Weights of a small image flow-matching model: adamw at rate 0.003, 6300 steps.
Rows from block 8, named by matrix and row number. Each number is 128 + 24 x the weight over its row's rms, rounded and kept within 0 to 255. All counts start at 0.
# emb: conditioning projection (model.decb.0.0.emb.weight, 128x128), inputs 0-127
emb.19 [151 113 101 119 146 140 101 106 141 127 133  93 140 133 133 166 115 100 115 138 110 148 115 116  99 119 111 138 117 125  95 120 136  90 135 113 104 103 151 142  78 140  86 117 124  81 102 115 147 145 126 114 100 127 132 105  76 148  69 107 142 133 107 129  98 126 117  92  77 128 102 137 121 117  92  99 168 146 111 168 148 154 151 141  95  87 115 111 100  68  93 137 126 102 101  72 140 119 103 124 121  96 151 119  90 148 129 130 153 152 171  97 126 117 137 153 107 161 144 113 117 147 142 126 143 103  90 128]
emb.20 [122 126 128 195 103 112 151 126  92 129 118 128 115  69  85 130  98  97  54 182 107 120 118 132 130  94 117 121 148  84 133 111 156 128 113 139 134 109 122 112 145  92 116  79 118 149 136 127 141 118 135 115 119 113 115 120 154 134 142  69 157 122 125 114 147 126 180 118 145 100 142 137 120 136 112 132 121 113 120 103 122 133 128  99 118 147 116  55 115 143 136  93 121  70 126 146  88  69  90 159 132 133 133 111 119 108 128 144 108 122 157 135 145 138 128 132 102 117 135 149 120 159 107 124 114 115  91 137]
emb.21 [141 116 131 144 135 112 138 121 103 124 113 141 140 142 103 146  82 135  58 145 117 117 145 121 126  95 134 123 110  93 128 135 126 141 139 131 147 164 100 145 151 104 143  60 121 157 165 126 161 128 122  98 141 111 137 144 159  98 161  51 125 123 139 166 139 123 140 156 153 116 108 136 143 143 145 149 130 104 136  92 163 121 131 121 143 152  89  39 155 157 151 108 150 125 106 156 133  61 110 112 128 134 141 131 130 104 150  91 121 124 140 137 111 126 169 134 122 123 102 111 150 102 117 138 118 135 160 110]
emb.22 [ 87 139 158 129 152 162 122 166 119 136 145 150 127 154 130  55 164 134 173  90 120 119 137 120 147 137 157 131 124 162 106 147 125 145 120 106 145 132 121 127 146 125 126 167 147 146  76 122 120  99 146 135 136 117 118 145 143 134 143 188 130 141 144 134 132 144 122 101 146 136 146 128 145 134 136 138  60 154 120  77 139 121  93 129 137 147 145 182 129 143 144 123 126 135 125 143 137 171 131 132 150 155  92 133 144 119 124 138  82  90  60 159 135 150  96  83 122  67 124 119 128 123 130 134 108  99 145 148]
emb.23 [158 157 118 126 127 112 131 126 135 110 144 110 127 139 122 174  95 134  81 120 122 154 143 120 112 130 105  97 117 135 121 124 107  73 147 142 126 158 105 144 103 128 115  87 137 112  93 142 128 155 119 116 127 146 150 107 114 100 104  73 124 141 108 142 140 138 114  78 107 144 134 126 151 130  92  88 179 122 113 178 137 156 147 133  71 118 128  74 100 102 107 130 104 128  93 103 131  84 126 119 133  86 160 118  65 138 146 126 162 157 183 107 125 126 115 166 108 167 157 107 130 127 138 126 144 128 119 137]
emb.24 [177 117  91 112 118  99 143  92 143 147 101 120 149  99 137 173 105 127  87 123 142 114 104 137 130 147 108 101 118  67 164 117 114 117 139 170 108 148 138 107 103 141 153  91  99 114 150 138 115 166 112 123 124 133 144  99 110 118 113  74 118 109  97 113 129  97 136 127 110 129 115 142 133 126 106 104 166  81 142 144 135 122 150 121 117 110 118  78 107 109  97 143 125 149 148 113 117  88 109 137 119 124 172 137 108 141 152 113 139 172 187  93 107 120 128 179 127 149  92 139 132 104 145  98 160 161 155 106]
emb.25 [113 121 168 157 144 122 110 169 109  94 168 140 155 136 117  76 116 104  98  97  99 149 142 132 154 147 147 105  91 116 142 129  82 137 136 129 167 133 119 120 161 123 101 103 164 160 104 131 115 117 161 111 138 132 128 140 169 163 162 113 129 164 144 148 128 156 139 116 165 113 132 122 141 115 147 140  84 108  91  94 131 120 122 145 124 170 141 102 136 166 157 113  94 129 136 164 129 106 141 130 148 146 117 143 126 114 131 139 119 107  86 161 148 120  89 106  90  99 172  64 163 158 148 137 112  93 120 142]
emb.26 [154 167 106  84 165 153  85 100 153 170 115 132 121 170 159 151 145 182 159  98 120 124 146 124 112 136 128 178 149 138  88 141 166 111 104 104 116 106 170 128 105 152 136 153 114 110 133 146 112 155 127 172 101  81 108 109 109  68 102 145  98 116 107 124  90 112  95 112 110 155 130 121 140 150 105 105 146 121 154 142 138 123 117 151 113 111 141 163 109 103 109 159 103 142 119 107 166 154 166  94 106 133 150 106 110 149 129 109 139 157 147 106 131 109 131 152 145 148 124 155 114 144 117 119 154 143 148 131]
emb.27 [107  91 154 127 129 103 150 152  91 113 156 114 149 125  84 126  94 116  69 157 134 149 134 126 141 101 125 109 102  92 135 123  87 136 147 161 141 109 124 134 148  88 100  79 152 142 143 137 130  98 129  72 118 132 143 152 138 137 142  74 112 146 155 156 163 158 143 145 139 121  92 157 119 156 165 156 136 110 110 147 139 137 169  97 126 137  93  62 157 144 150  96 162 119 122 141 110  77 106  91 149 126 105 139 134 106 141 120 148 105 115 149 115 109 138 111 112 140 121  99 125 123 117 147 100 145 152 150]
emb.28 [170 121  86 118 120 127 134  77 148 134  83 123 109 111 140 188 123 149 115 131 125 106 102 135 120 132 119 140 146 114 120 118 152 119 131 133  84 127 158 113  86 146 158 116  87  82 171 129 122 163 108 141 135 121 138 100  85 111  85 106 123  88  97 125 122  92 112 144  80 123 117 129 114 131 105 107 172 131 151 160 112 113 128 123 128  81 124 111 111  87  95 151 118 150 134  86 135 114 142 137 116 118 166 117 117 151 138 121 144 169 187  87 118 102 145 173 144 162 134 138 124 124 126 105 157 153 111 114]
emb.29 [143 120 126 134  99 115  94 131 132 136 138 137 159 114 130 154 109 125 113  61 196 143  96 101  85 154 129 109 145  94 148 104 158  95  85 115 137 122 167 138 130 133 154 112 137 135  95 108 126 142 148 156 120 112  96 115 135 155 136 102 123 141 113  56  83 133 137  96 137 157 144  54  98 100 109 114 154  89 136 148 106 144  94 128  93 139 178 109 115 132 124 131  85 129 131 137 111 110 130 155 119 113 143 120  96 126 104 122 144 141 147 127 163 145 126 143 160 151 111 144 116  96 145 131 132 142 127  93]
emb.30 [125 131 132  98 121 132 141 114 106 129 104 133 115 147  98 142  87 123  66 111 150 110 131 121 143 169 145 157 140 119 143 120 156 162 132 111 132 133 114 156 148 102 160  71 114 147 165 122  99 120 141 152 119 145 115 160 150 114 157  70 127 117 155 118 139 122 107 179 148 135 124 112 119 114 163 165 129 139 148  98  95 128 107 149 164 142 144  54 171 157 149 101 136 153 150 149 112  74 155 165 134 157 123 149 163  99 103 133 117 122 136 143 129 131 196 124 155 130 123 141 125 119 139 151 114 145 146 121]
emb.31 [ 88 137 157 144 117 162 142 153  94 120 134 156 107 121  97  91 115 145 100 122 126 125 137 117 157 137 164 146 156 114 126 125 158 152 121  99 147 138 101 143 160  93 143 103 136 151 125 148 100  90 157 148 143 105 115 160 159 135 160 114 135 134 166 154 144 143 122 146 155 117 135 114 134 103 159 167  97 152 169  91  86 123 111 133 146 152 118 105 164 161 156  96 117 117 160 164 138 107 150 124 140 163  91 114 151  94  94 123 109  90  85 165 123 116 147  90 145 106 114 182 125 127  88 147  94 121 130 148]
emb.32 [ 95 142 149 150 113 145 120 140  71 105 133 108 144 152  62 123 111  97  81  91 139 118 120 101  89 132 145 113 129 128 115  94 148 124 111 104 126 110 128 151 136  63 113  84 133 127 107 155 122  85 137 156 119 158  98 162 129 136 129 100 140 124 151  99 110 147 138 119 131 136 140  86 129  83 151 141 124 115 115 117 141 144 119 159 129 118 165  78 148 137 142  67 107 113 120 132 119  89 102 124 124 135  97 136 126  91 101 195 118 103 115 149 142 161 143 103 132 122 125 134 117 148 139 147  83 120 117  98]
emb.33 [101 171 149 147 120 137 141 150  81 123 136 151 124 145  77 120 101 145  77 161  82 137 151 111 141  94 130 140 153 156  89 162 134 137 156 117 136 136 123 151 141  85 119  83 145 132 146 114 150  95 112 134 171 132 123 160 125 153 134  93 164 129 153 121 121 150 148 149 133 102 167 130 152 102 160 156 134 139 106 135 170 146 125 119 134 126 149  76 160 136 149  86 104 129  90 129 112  81 109 128 130 135  93 110 140  98 141  99 136 101 120 147 128 177 160 104 115 136 128 106 115 114  85 157  93 111 131 132]
emb.34 [111 106 133 146  95 125 168 134  87 102 136 100 156 105  78 143  85 104  65 133 141 140 124 128 110 136 109 106 107 132 166  93 105 103 133 129 123 143 114 150 115  74 130  76 144 111  78 152 146 103 164  94 133 170 150 135 108 162 109  84 127 139 135 131 162 140 156  83 105 132 120 118 115 116 119 119 149 135  87 147 115 161 151 124 102 112 123  74 130 112 127  81 163 115 143 109 111  94  89 129 119  99 104 158 100 106 139 166 139 117 143 129 149 140 140 116 121 152 133 123 115 123 127 143  88 129 128 139]
emb.35 [143 144 118 102 126 125 119 110 118 129 110 152 118 137 109 167  81 144  62 137 131 119 133 131 128 140 131 160 152  81 123 136 169 107 129 134  93 116 162 134 107 115 131  71 116  97 162 142 126 142 119 153 121 121 105 127  82 112  98  48 121 105 117 135 117 118 106 131  89 135 140 127 143 131 122 119 162 102 185 159 143 129 120 134 111  86 148  54 126 100 115 116 125 131 156  97 138  64 151 132 126 150 146 121 100 120 112 137 140 143 170 122 124 122 140 153 162 155 120 169 122 143 126 120 135 153 139 115]
emb.36 [165 124 114  96 133  82  99 126 157 133 154  97 113 100 151 151 143  91 141 125 128 159 136 151 131 146  92 135  98 116 132 113  71 109 131 183 126 116 136 115  98 153 117 149 139  97 120 121 113 154 125 110  96 138 148 111  88  98  85 130  88 138 115 138 129 132 111 104  89 156 100 133 139 119 120 108 150 105  96 187 130 132 156 121 104 103 102 137 110  88 113 159 161 126 135  90 123 143 137 101 129 101 161 126 105 164 146 123 171 159 150 105  83 117  98 162  95 157  94 132 141 144 151 127 155 154 122 117]
emb.37 [156 125  85 131 118 121 137  83 154 132 110 106 107 110 154 158 139 112 153 144 123 128 113 143 129 107 104 107 114 134 128 109 128 104 140 125  88 146  99 119  76 153 143 151 105  73 133 117 134 154 123 131 134 106 149  97  71 137  68 139 141 111  94 126 125 102 119 118  72 116 141 124 132 127  97  98 162 143 113 156  87 135 136 148 117  75 100 153 101  68  84 154 147 130 125  69 127 149 147 132 107 105 151 114 117 162 132 140 147 155 158  86 126 106 137 154 107 152 155 118 130 134 122 110 159 132 110 128]
emb.38 [138 128 122 143 137 144 112 122 168 130 126 141 133 129 178 112 172 142 197 132 148 131 155 117 130 126 161 154 165 149 100 156 153 118 104  93 141 113 150 109 121 172 151 190 124 136  88 154 105 153 163 143 137 108  97 106 141 160 136 185 142 136 102 109 109 115 154  88 137 120 132 106 121 123  98  96 117 151 154 120 124 113 107 146 110 145 145 200  95 128 114 169 136 106 132 133 111 183 144 138 142 136 144 118 112 162 109 129 119 141 117 119 148 141  84 139 140 113 105 176 111 116 118 111 156 108 121 136]
emb.39 [119 125 126 154 166 160 113 123 120 149 136 102  88 152 127 143 120 145 143 140  86 152 125 115 114  98 117 146 131 128  69 136 205 113 131  52 134 148 112 160 128 124  99 138 139 127 109  93 121 118  88 183 128 142  92 125 132 107 128 140 190 135 132 120 111 143  87 129 128 113 134 137 129 171 117 121 148 164 115 143 116 161 112 134 118 133  91 151 133 124 131 122 118 109  99 128 122 136 112 108 101 114 112 100 119 116 115 128 142 120 125 120 108 119 168 113 122 146 168 107 145 103  80 148 115  74  60 126]
emb.40 [ 94 121 164 108 133 126 140 167  91 159 153  92  76 154  90  94 136  89 137 111 108 138  90 141 124 104  77 123 110 166 120  89 110 131 178 147 148 117 117 139 141  99 103 134 152 144 109 100 149  90  97 104 120 152 181 162 131 109 139 148 152 146 166  96 140 162  87 123 141 146 105 138 138 153 157 153 119 150 123 139 113 146 143 111 124 146 106 145 155 140 156  95 110 128 113 140 110 148 111 105 121  98  82 130 137 108 130 151 130  89  95 157 112 111 113  95 110 126 151 114 121 124 101 154  90 128 108 148]
emb.41 [126 130 126  99 151 163  74 112 114 146 100 137 128 189 104 138 104 159  93  83 126 105 134 110 133 151 151 127 158 143  98 147 192 136  88  76 128  94 148 147 142 110  85  94 112 149 163 111 156 119 142 135  89 107  91 136 150 108 155  92 143 116 131 119 101 120 107 155 150 120 131 115 100 142 130 142 128 158 139  93 107 130 109 104 142 148 154  92 148 154 139 111 132  97 114 155 158  92 159 104 115 156 129  95 132 102  85 127 112 121 144 132 153 135 181 125 167 127 144 141 125 126 124 137 117 104 143 135]
emb.42 [114 108 141 142 111 108 159 149 146 126 167 123 137 102 161 111 178 112 205 149 122 156 100 148 139 110 123 110 108 143 151 106  78 128 109 151 160 132 117 107 144 155 131 196 158 144 105 143 131 129 149  84 138 120 153 122 137 158 137 203 127 158 133 146 146 139 149 119 136 117 120 161 132 116 140 129 117 127  94 138 133 118 145 126 117 144 138 210 125 132 139 149 112  91 122 144 137 203 119 135 135 111 119 140 137 152 134 120 144 123  98 133 170 132  93 111 104 133 147  87 122 135 143 128 135 119 114 148]
emb.43 [107 118 142 144 114 140 140 131 117 115 118 142 122 120 134 105 128 152 134 171 122 116 162 124 138 114 142 158 136 141 123 161 121 173 124 124 151 118 118 121 175 133 160 122 126 173 179 137 142 121 124 124 147 106 127 142 176 152 182 133 134 128 151 130 137 123 162 192 169  99 123 149 111 132 175 176 101 147 154  90 108  98 105 121 178 164 120 136 165 182 160 129 152 129 160 179 120 124 143 144 140 146 118 166 188 113 124 115 104 112 100 153 136 144 160 106 148 105 100 140 135 109 110 132 115 131 152 139]
emb.44 [154 101 101 127 117 120 132 104 180 133 126 103 135 118 189 142 166 117 204 127 156 142 102 130 107 132 104 125 122 164 141 102 119 118 112 121 135 135 109 114 118 185 131 203 123 136 138 107 110 164 122 132 117 107 147  92 139 122 134 192 119 140  97 111 124 110 117 130 132 134 113 116 116 104 101 100 137 141 114 141 112 118 142 142 120 136 100 212 107 129 111 182 113 132 131 133 109 194 131 134 105 101 161 131 126 168 127 128 143 159 137  94 118 111 113 149 121 140 129 126 130 135 124 108 166 117 130 117]
emb.45 [123 127 126 122 146 132 130 130 158 147 132 123 146 126 167 103 198 136 218  94 146 130 125 133 117 126 129 111 108 162 137 138  98 141 127 129 136 130 117 102 130 162 154 213 128 133 105 117 120 137 133 132 146 130 146 118 132 137 134 220 109 132 121 133 145 121 128 123 133 153 131 130 140 136 127 123  96 138 121 109 128 105 110 121 143 136 137 226 116 124 122 158 110 159 121 133 141 214 123 135 136 118 127 124 149 151 150 133 112 125  94 131 139 136  90 116 116 101 125 108 140 123 144 115 146 124 144 137]
emb.46 [ 80 122 158 141 132 122 131 147  99 126 121 141 130 115 112  66 140 131 139 143 117 106 114 114 154 136 141 106 130 115 140 133 131 169 134 118 144 134 135 127 163 104 113 132 130 157 142 126 123  89 105 121 135 121 121 170 161 101 160 161 125 128 164 144 124 133 128 156 162 124 120 146 120 138 166 169  69 118 143  73 142 103 140 119 165 156 114 148 163 163 157 103 125 142 133 161 145 138 126 135 138 154  79 143 170  97 137  95  86  83  68 168 111  96 146  78 128  79 120 114 136 126 145 134  98 125 125 131]
emb.47 [116 146 145 127 164 159 109 138  96 100 119 166 150 183  85 123  96 144  59 123 108  96 142 126 163 118 168 109 141  86 136 166 135 146 145 119 127 144 120 115 141  97 124  66 114 137 139 131 144 104 135 118 145 129  98 141 138 106 152  69 134 115 142 150 138 123 144 144 142 113 128 161 135 154 135 149 115 124 146  95 119 103 110 100 145 133 134  54 127 144 136  96 116 154 116 147 167  62 102 122 157 179 118 138 132  92 125  99 106 106 137 139 132 125 123 123 149 107 125 118 153 107 122 114 103 136 137 158]
emb.48 [128 138 129 156 102  97 161 123 111 115 141 133 138 102 100 157  79 116  73 189 156 145 118 127 117 123 134 118 168  97 161 125 133 106 142 160 125 131 112 147 109 108 147  74 137 104 142 153 108 122 151 111 149 130 149 141  97 173  97  71 128 137 133 126 158 141 157 122 103 111 132 135 165 112 129 128 164 106 139 172 153 162 140 160 101 102 136  71 133 108 123 101 136 111 156 101  91  80 144 174 124 107 127 131 102 119 132 152 161 135 161 123 148 137 157 139 124 167 131 140 108 142 149 140 111 159 132 108]
emb.49 [107 117 165 144 102  82 166 174 117 141 174  97  99 140 121 141 118 161 124 120 135 169 154 129 104 116  90 137 134 140 153 148 103  87 132 158 155 124 101 145 147 120 129 124 168 148  69 138 112 112 140 162 150 165 156 151 140 169 133 124 134 164 153 123 145 168 147  77 135 137 132 126 111 116 132 124 144 111 128 177 122 158 122 110  77 144 138 122 139 136 151 125 143 136 171 142  96 122 100 144 104 102 112 113  84 130 167 165 158 120 120 154 121 163 103 112 134 158 113 151 119 155 108 164 115 136 150 102]
emb.50 [118 125 133 120 120 134 137 119 112 143 110 126 114 117 115 124 118 131 112 168 114 114 129 114 139 112 123 145 143 106 143 130 141 193 137 126 139 150 120 137 168 116 141 111 118 157 193 128 113 116 125 128 138 133 128 150 162 125 174 122 135 121 152 145 122 123 111 206 162 111 128 141 128 139 188 186 116 132 164  97 143 115 138 106 186 159 121 111 184 173 161 112 122 134 139 169 121 117 128 137 132 146 111 116 199 108 123  91 118 112 112 144  93 113 200 113 141 124  98 136 137 114 103 142 112 146 128 126]
emb.51 [ 97 129 144 142 140 150 115 141 111 123 123 153 124 125 116  66 127 132 126 108 129 105 127 102 138 145 155 138 141  97 123 141 167 146 128  96 161 110 130 114 165 115 119 117 131 168 127 129 129 102 146 152 122 127  98 130 175 112 172 130 148 139 131 133 123 119 145 136 168 117 145 107 115 131 138 144  58 111 136  50 110  95  92 112 144 169 141 124 138 172 151 110 141 110 144 171 131 111 126 128 136 149 100 115 149  90  92 141  68  87  83 156 133 133 122  92 145  63 131 146 134 128 132 110 102 105 109 123]
emb.52 [135 125 103 132 111 139 112 101 147 140 100 129 147 151 160 108 159 162 172 159 111  99 137 116 122 101 131 136 183 140 137 129 186 142 108  87 106  85 131  99 108 155 120 164  99 108 160 138 160 143 116 170 120 124  88 107 114 148 113 164 163 100 108  98  93 100 147 157 107 113 164 136 113 125 113 114 105 149 122 109 141  96 137 105 150 112 109 173 106 108 101 152 143  86 143 109 120 166  98 130 113 136 139 103 155 145  96 110 105 138 115 107 115 163 116 129 164  93 104 177 105 138 110 100 147 122 126 116]
emb.53 [124  97 141 109 139 133 103 131 102 150 141 136 172 142  91 153  79 118  69  89 151 147 127 128 134 151 148 134  92 135 131 100 126 111 114 130 115 151 140 165 120  97 129  73 148 110 113 111 137 116 137 115 106  93 141 153  97 132  99  74 103 137 148 147 123 157 108 128 105 169 108  98 103 145 134 141 162 148 172 163 126 169 142 131 112 100 106  68 146 111 143  98 122 129 123 104 162  78 159 131 161 116 122 138 106 106 123 105 158 129 151 138 134 103 164 128 127 161 110 119 132 122 155 160 104 123 173 149]
emb.54 [152 137  90 128 128 140 129  83 146 122  77 137 118 136 137 152 130 121 131 156  99  93 129 141 121 124 120 144 148 108 112 129 143 121 135 148  60 126 140 108  79 143 115 126  84  68 177 135 134 151 119 133 128 123 140 101  66 126  71 114 135  76  98 116 105  87 128 122  70 113 129 128 121 115 100 102 144 116 128 132 130 116 135 129 128  60 134 122  99  70  89 137 122 121 128  71 130 123 140 124 126 131 155 142 120 148 124 117 116 155 163  93 130 125 134 156 133 132 143 133 112 128 106  95 152 159 113 128]
emb.55 [110 142 164 109 161 132 111 162  99 115 147 129 115 150  80 125  92 142  62  79 126 143 148 120 141 154 139 127  96 155 126 118 125 115 106 117 135 113 138 174 141  86 112  73 158 135  72 125 144 108 144 128 118 119 116 166 132 121 133  82 111 134 160 141 125 169 122  93 137 151 129 137 149 136 142 139 130 135 113 131  99 167 115 127 108 130 130  54 154 143 150  91 116 149 124 132 164  78 135  93 142 134 108 119 102 101 128 131 142 107 115 161 152 115 133 117 100 137 164 118 154 144 131 175 106 104 128 156]
emb.56 [129 139 146 112 100 128 130 137 156 124 132 139 158 112 157 117 165 127 174 128 109 139 103  91 141 128 124 136 159 152 121 137 150 152 122  91 147 160 133 141 148 148 104 179 141 155 144 149 153 133 124 134 108 142  86 138 160 146 157 179 169 143 146 114 100 139 116 159 152 104 185  96 103 107 152 150 118 126 149 123 113 126 145 126 145 155 177 179 159 160 147 157 121  80 104 158 130 176 124 126 112 140 140  93 154 134  92 125 122 123 110 139 134 196 144 130 152 130 139 145 138 121 108 145 141 111 160  76]
emb.57 [107 102 164 122 132 148  98 169 119 148 184 103 135 139 123 118 126 137 143  85 151 182 108 112 108 151 127 119 114 180 115 101 103 100  93 103 157 124 115 159 141 125 117 142 175 140  59 106 112 108 147 139 105  91 120 154 132 137 125 145 104 171 156 133 137 180 106  95 134 167 104 112 145 115 139 127 140 158 109 170 103 172 116 147  92 136 143 147 143 131 152 121 125 114 118 130 135 142 143 123 127  93 105 114 102 123 132 146 169 112  97 154 164 128 116  99 126 154 133 117 121 128 159 166 115  79 128 128]
emb.58 [146 132 111 156 150 115 142 117 150 122 104 142 132 101 148  95 153 137 133 143 119  84 132 126 154 111 141  93  95  89 109 139 110 156 164 143 123 143 130  74 131 152 136 139  97 136 147 121 107 144  93 116 144 117 123 112 137 115 139 132 118 106 110 136 130  96 152 139 136 104 110 160 154 169 115 115  80  88  96  68 164  73 141 125 155 135 112 135 100 137 106 151 133 167  72 142 112 128  95 119 130 160 150 137 152 133 159 109  88 129 110 116 117 115  77 134  86  73 116  84 117 126 125  87 145 110 101 127]
emb.59 [138 159 111 114 106 122 133 117 160 119 121 133 102 113 165 114 186 129 202  93 155 118 124 150 121 150 123 120 122 148 138 135 106 117 142 140 122 111 123  97 108 163 160 193 117 117  98 149 105 149 110 107 143 158 142 106 118 114 114 199 100 125 100 136 147 108 123  98 116 141 135 153 125 127  95  98 111 120 116 126 115 107  95 126 121 123 153 205  94 109 106 163 130 182 125 113 103 197 128 142 132 130 138 134 126 161 163 155 120 138 117 108 110 122  82 132 121 116 131 118 131 127 129  99 150 140 114 129]
emb.60 [130 116 134 157 132 100 125 143 125 125 170 108 159 154 123 146 105 113 102 112 128 165 155 136 113 115  99 122  80 120 120 126  74  89 154 144 130 162 105 133 111 120 116 102 152 107  69 101 145 135 116 108 128 144 168 126 101 118  97 101 120 160 128 151 153 149 119  77 104 157 113 129 131 107 116 108 161 128 115 180 173 161 164 133  87 112  73 106 115  90 118 126 126 116 109  97 141 108  85  99 131 100 130 139  91 136 139 100 166 138 150 124  90 147 111 142  97 160 120  92 164 140 137 139 127 122 136 139]
emb.61 [142  83 115  90 128 105 113 111 148 116 134 106 160 126 159 154 152 116 168 117 156 149 112 147 108 156 105 137  97 150 147 112 129 104 125 110 118 140 139 130 105 157 160 170 128 106  92  88 155 146 112 105 123 134 124 122 104  81  95 164 115 137 120 111 130 129  85 106  99 133  98 104  90 113 111 111 155 141 126 168 133 132 166 133 104 111  90 177 122 103 119 155 164 131 150 101 138 166 109  90  98 111 144 147 113 154 132  81 164 146 138 109 116  99 124 140 153 168  82 145 152  90 147 137 150 130 172 121]
emb.62 [ 89 147 154 142 138 148 106 144  98 130 129 141 102 113  97  96 124 130 122 139 121 119 118 115 135  97 141 124 142 132 131 149 138 172 117 108 150 122 140 128 164  95 127 120 137 159 164 133 148  88 100 126 129 127 104 154 161 106 171 138 123 135 161 119 110 131 142 179 169 113 144 122 120 145 184 184 102 144 154  92 113 107  95 122 170 155 143 126 177 166 167  94 115 133 118 165 131 119 117 118 130 143  88  93 174  97 112 148 113  83  84 162 129 124 170  92 143 109 154 138 129 123 124 136  94 114 102 123]
emb.63 [148  92 123 119 112  96 132 125 169 135 144  84 156 118 176 123 179 110 203 122 126 147 122 141 103 133  90 131 103 147 135  94  89 121 140 141 138 147  98 104 126 174 132 200 141 134 106 110 118 155 132 120 134 133 150 103 139 138 128 193 131 149 110 114 133 127 116 116 130 148  99 118 109 107 113 114 128 135 102 144 122 119 158 142 116 143 105 205 113 129 121 175 138 115 127 133 126 196 133 120  91  99 150 147 125 168 138 111 146 143 123 115 125 134  88 142 108 136 114 110 123 113 136 119 162 112 146 107]
emb.64 [163 131  89 142 133 106 128  97 155 116 125 122 109 145 155 173 140 132 147 144 129 148 120 142 102 116 103 128 126 127 116 123 132  84 135 128 111 128 112 109  84 153 114 151 110  94 128 121 133 156 121 129 140 131 122  85  96 123  79 144 125 132  92 121 138 107 128  88  87 132 123 142 156 129  86  86 175 119 122 171 144 127 120 129  86  99 131 149  84  78  92 158 121 135 108  82 114 149 100 113 109  89 160 113  90 161 149 122 157 169 170  87 132 126 111 163 124 168 138 120 109 114 122 100 155 135  91 108]
emb.65 [123 129 137 135 148 150  77 131 100 148 122 151 134 148  84 147  83 151  54 114 149 127 120 101 139 137 162 139 135 154 143 142 150 130  98  93 117 131 145 168 130  88 124  59 137 123 133  97 136 113 140 135 126 122 109 157 122 141 134  67 123 118 151  86 101 149 132 151 129 140 140 102 131 122 147 146 146 164 154 132 134 157 119 116 129 119 140  44 155 136 146  91 130 137 121 127 127  55 110 153 153 137 120 136 122  97 131 112 135 117 143 141 149 117 183 122 151 148 113 139 124 108 139 161 102 112 144 136]
emb.66 [130 120 124 108 128  93 144 133 129 130 150  86 192 174 137 136 130 118 147 157  93 154 122 132 100 119  67 153  97 117 135 110 118 104 166 166 143 125 104 123 120 133  94 147 141 137 129  91 140 129  90 148 152 180 133 111 133 161 122 148 147 157 120  88  95 131  95 111 123 112 142 162 113 118 112 114 143  89  65 151 197 137 162 101 107 136  86 156 111 122 121 132 114 154 117 128 119 151  66 124  87  93 123 118 119 139 136 111 149 128 137 116  99 145 110 131 126 143 119  97 119 144 112 120 125 134 147 110]
emb.67 [ 87 125 164 119 131 121 134 153  72 141 154 126 130 123  59 138 102 137  92 143 145 151 136 119 124 143 129 121 136 136 142 140 122 132 129 133 135 136 129 169 148  60 133  93 159 136 134 126 128  81 135 130 124 129 134 179 127 130 135 107 116 140 181 138 141 167 133 155 136 140 116 131 120 127 180 174 145 132 136 155 131 165 140 128 130 127 123  92 190 141 165  66 136 139 140 137 126 106 135 135 130 118  85 139 131  99 152 126 154  96 115 164 122 122 181  89 130 154 115 123 135 131 139 180  77 131 132 126]
emb.68 [160 141  81 159 116 130 145  79 147 121 104 105  99 129 146 178 113 106 125 189 131 136 109 138 114 120 104 143 136 124 127 101 132 130 150 133 101 118 100 133 103 148 130 124 101 101 211 117 120 155 135 124 151 110 132 101 105 143 101 114 151 114  99 120 147 104 133 182  98 111 113 145 133 119 119 117 176 141 131 158 112 141 137 111 142 102 115 130 126 107 107 148 129 128 120  99  96 123 141 121 108  97 157 142 146 146 139 124 156 158 175  84 111 107 189 157 139 174 142 133  88 125 101 118 148 142  79 121]
emb.69 [ 82 126 148 126 108 113 143 136  85 121 117 116 129 109  80  76 119 113 105 127 139 108 109 121 129 152 124 131 128 119 151 106 142 164 135 119 145 119 113 120 159  76 120 105 124 156 148 125 125  82 132 130 122 133 126 153 160 131 158 120 139 123 152 137 143 128 125 161 158 128 131 118 116 112 170 175  79 104 124  77 118 105 140 134 162 152 125 101 160 166 156  83 131 130 151 159 114 110 123 137 123 143  79 138 168  88 117 158  86  80  84 160 125 110 150  81 133  87 142 132 155 162 143 124  89 127 133 111]
emb.70 [142 138 102 139 131 161 100  93 124 118  93 164 115 126 107 153  90 138  63 124 135 101 134 117 131 127 171 129 152  96 116 137 186 131  99  83 107 117 144 128 113 113 137  69  95 116 167 124 136 137 157 146 126 110  79 120 115 130 121  64 132  99 107 112 111  97 145 151 118 115 137  98 135 148 114 123 144 140 162 121 109 121  97 133 139 112 170  50 123 121 113 113 128 116 119 116 137  66 152 136 148 154 144 122 127 114 117 130 123 146 161 110 170 127 169 148 156 135 147 134  96 114 117 113 129 118 110 140]
emb.71 [147 140 118 104 126  81 154 119 124 124 119 118 124 133 117 124 102 123  82 116 108 100 150 147 136 103  99 126  95  95 117 125  92 130 165 186  91 148 135 116 104 123 141  85 111  88 134 152 108 145  93 131 139 143 157 123  89 113  97  74 110 100 114 159 136 117  95 110  92 127 137 145 136 121 117 114 129  80 129 124 141 114 150 142 120  92 102  76 102  89 106 125 102 139 128  85 156  75 133 113 123 138 150 144 111 130 140  93 113 147 152 119  79 120 105 156 103 109 118 121 168 139 108 114 141 182 159 119]
emb.72 [ 97 104 179 146 122 100 158 181  95 149 181 113 147 104  95 125  93 132  95 130 132 170 123 112 129 122 117 124 121 112 130 122 111 112 117 129 163 129 117 166 154  96 122  93 174 156  88 143 121  96 124 138 113 127 109 172 153 129 147  95 136 170 172 127 137 183 144 109 155 126 127 126 104 132 149 137 143  97 115 158 133 168 136 135 101 153 120  94 155 149 164  89 127 102 132 148 111  96 116 129 115 110  98 126 106  97 103 141 158  99 110 166 134 151 123  98 124 147 111 133 138 128 130 175  92 120 148 101]
emb.73 [ 91 132 168 134 136 162 104 164  94 140 153 140 101 142  95 112 122 132 128 105 111 158 114 112 136 122 144 115 142 142 100 127 153 136 108 104 158 100 148 173 163  90 110 128 165 153 116 108 157  92 112 131 113 104 114 166 153 124 155 140 136 156 172 111  93 171 133 142 154 125 132 128 116 140 165 167 130 161 150 131  97 164 118 104 128 149 127 137 173 157 174  94 113 109 111 156 152 125 148 139 129 124  93 104 136  99  83 129 142  86  93 163 138 129 164  85 138 135 118 129 120 114 108 177  97 114 109 122]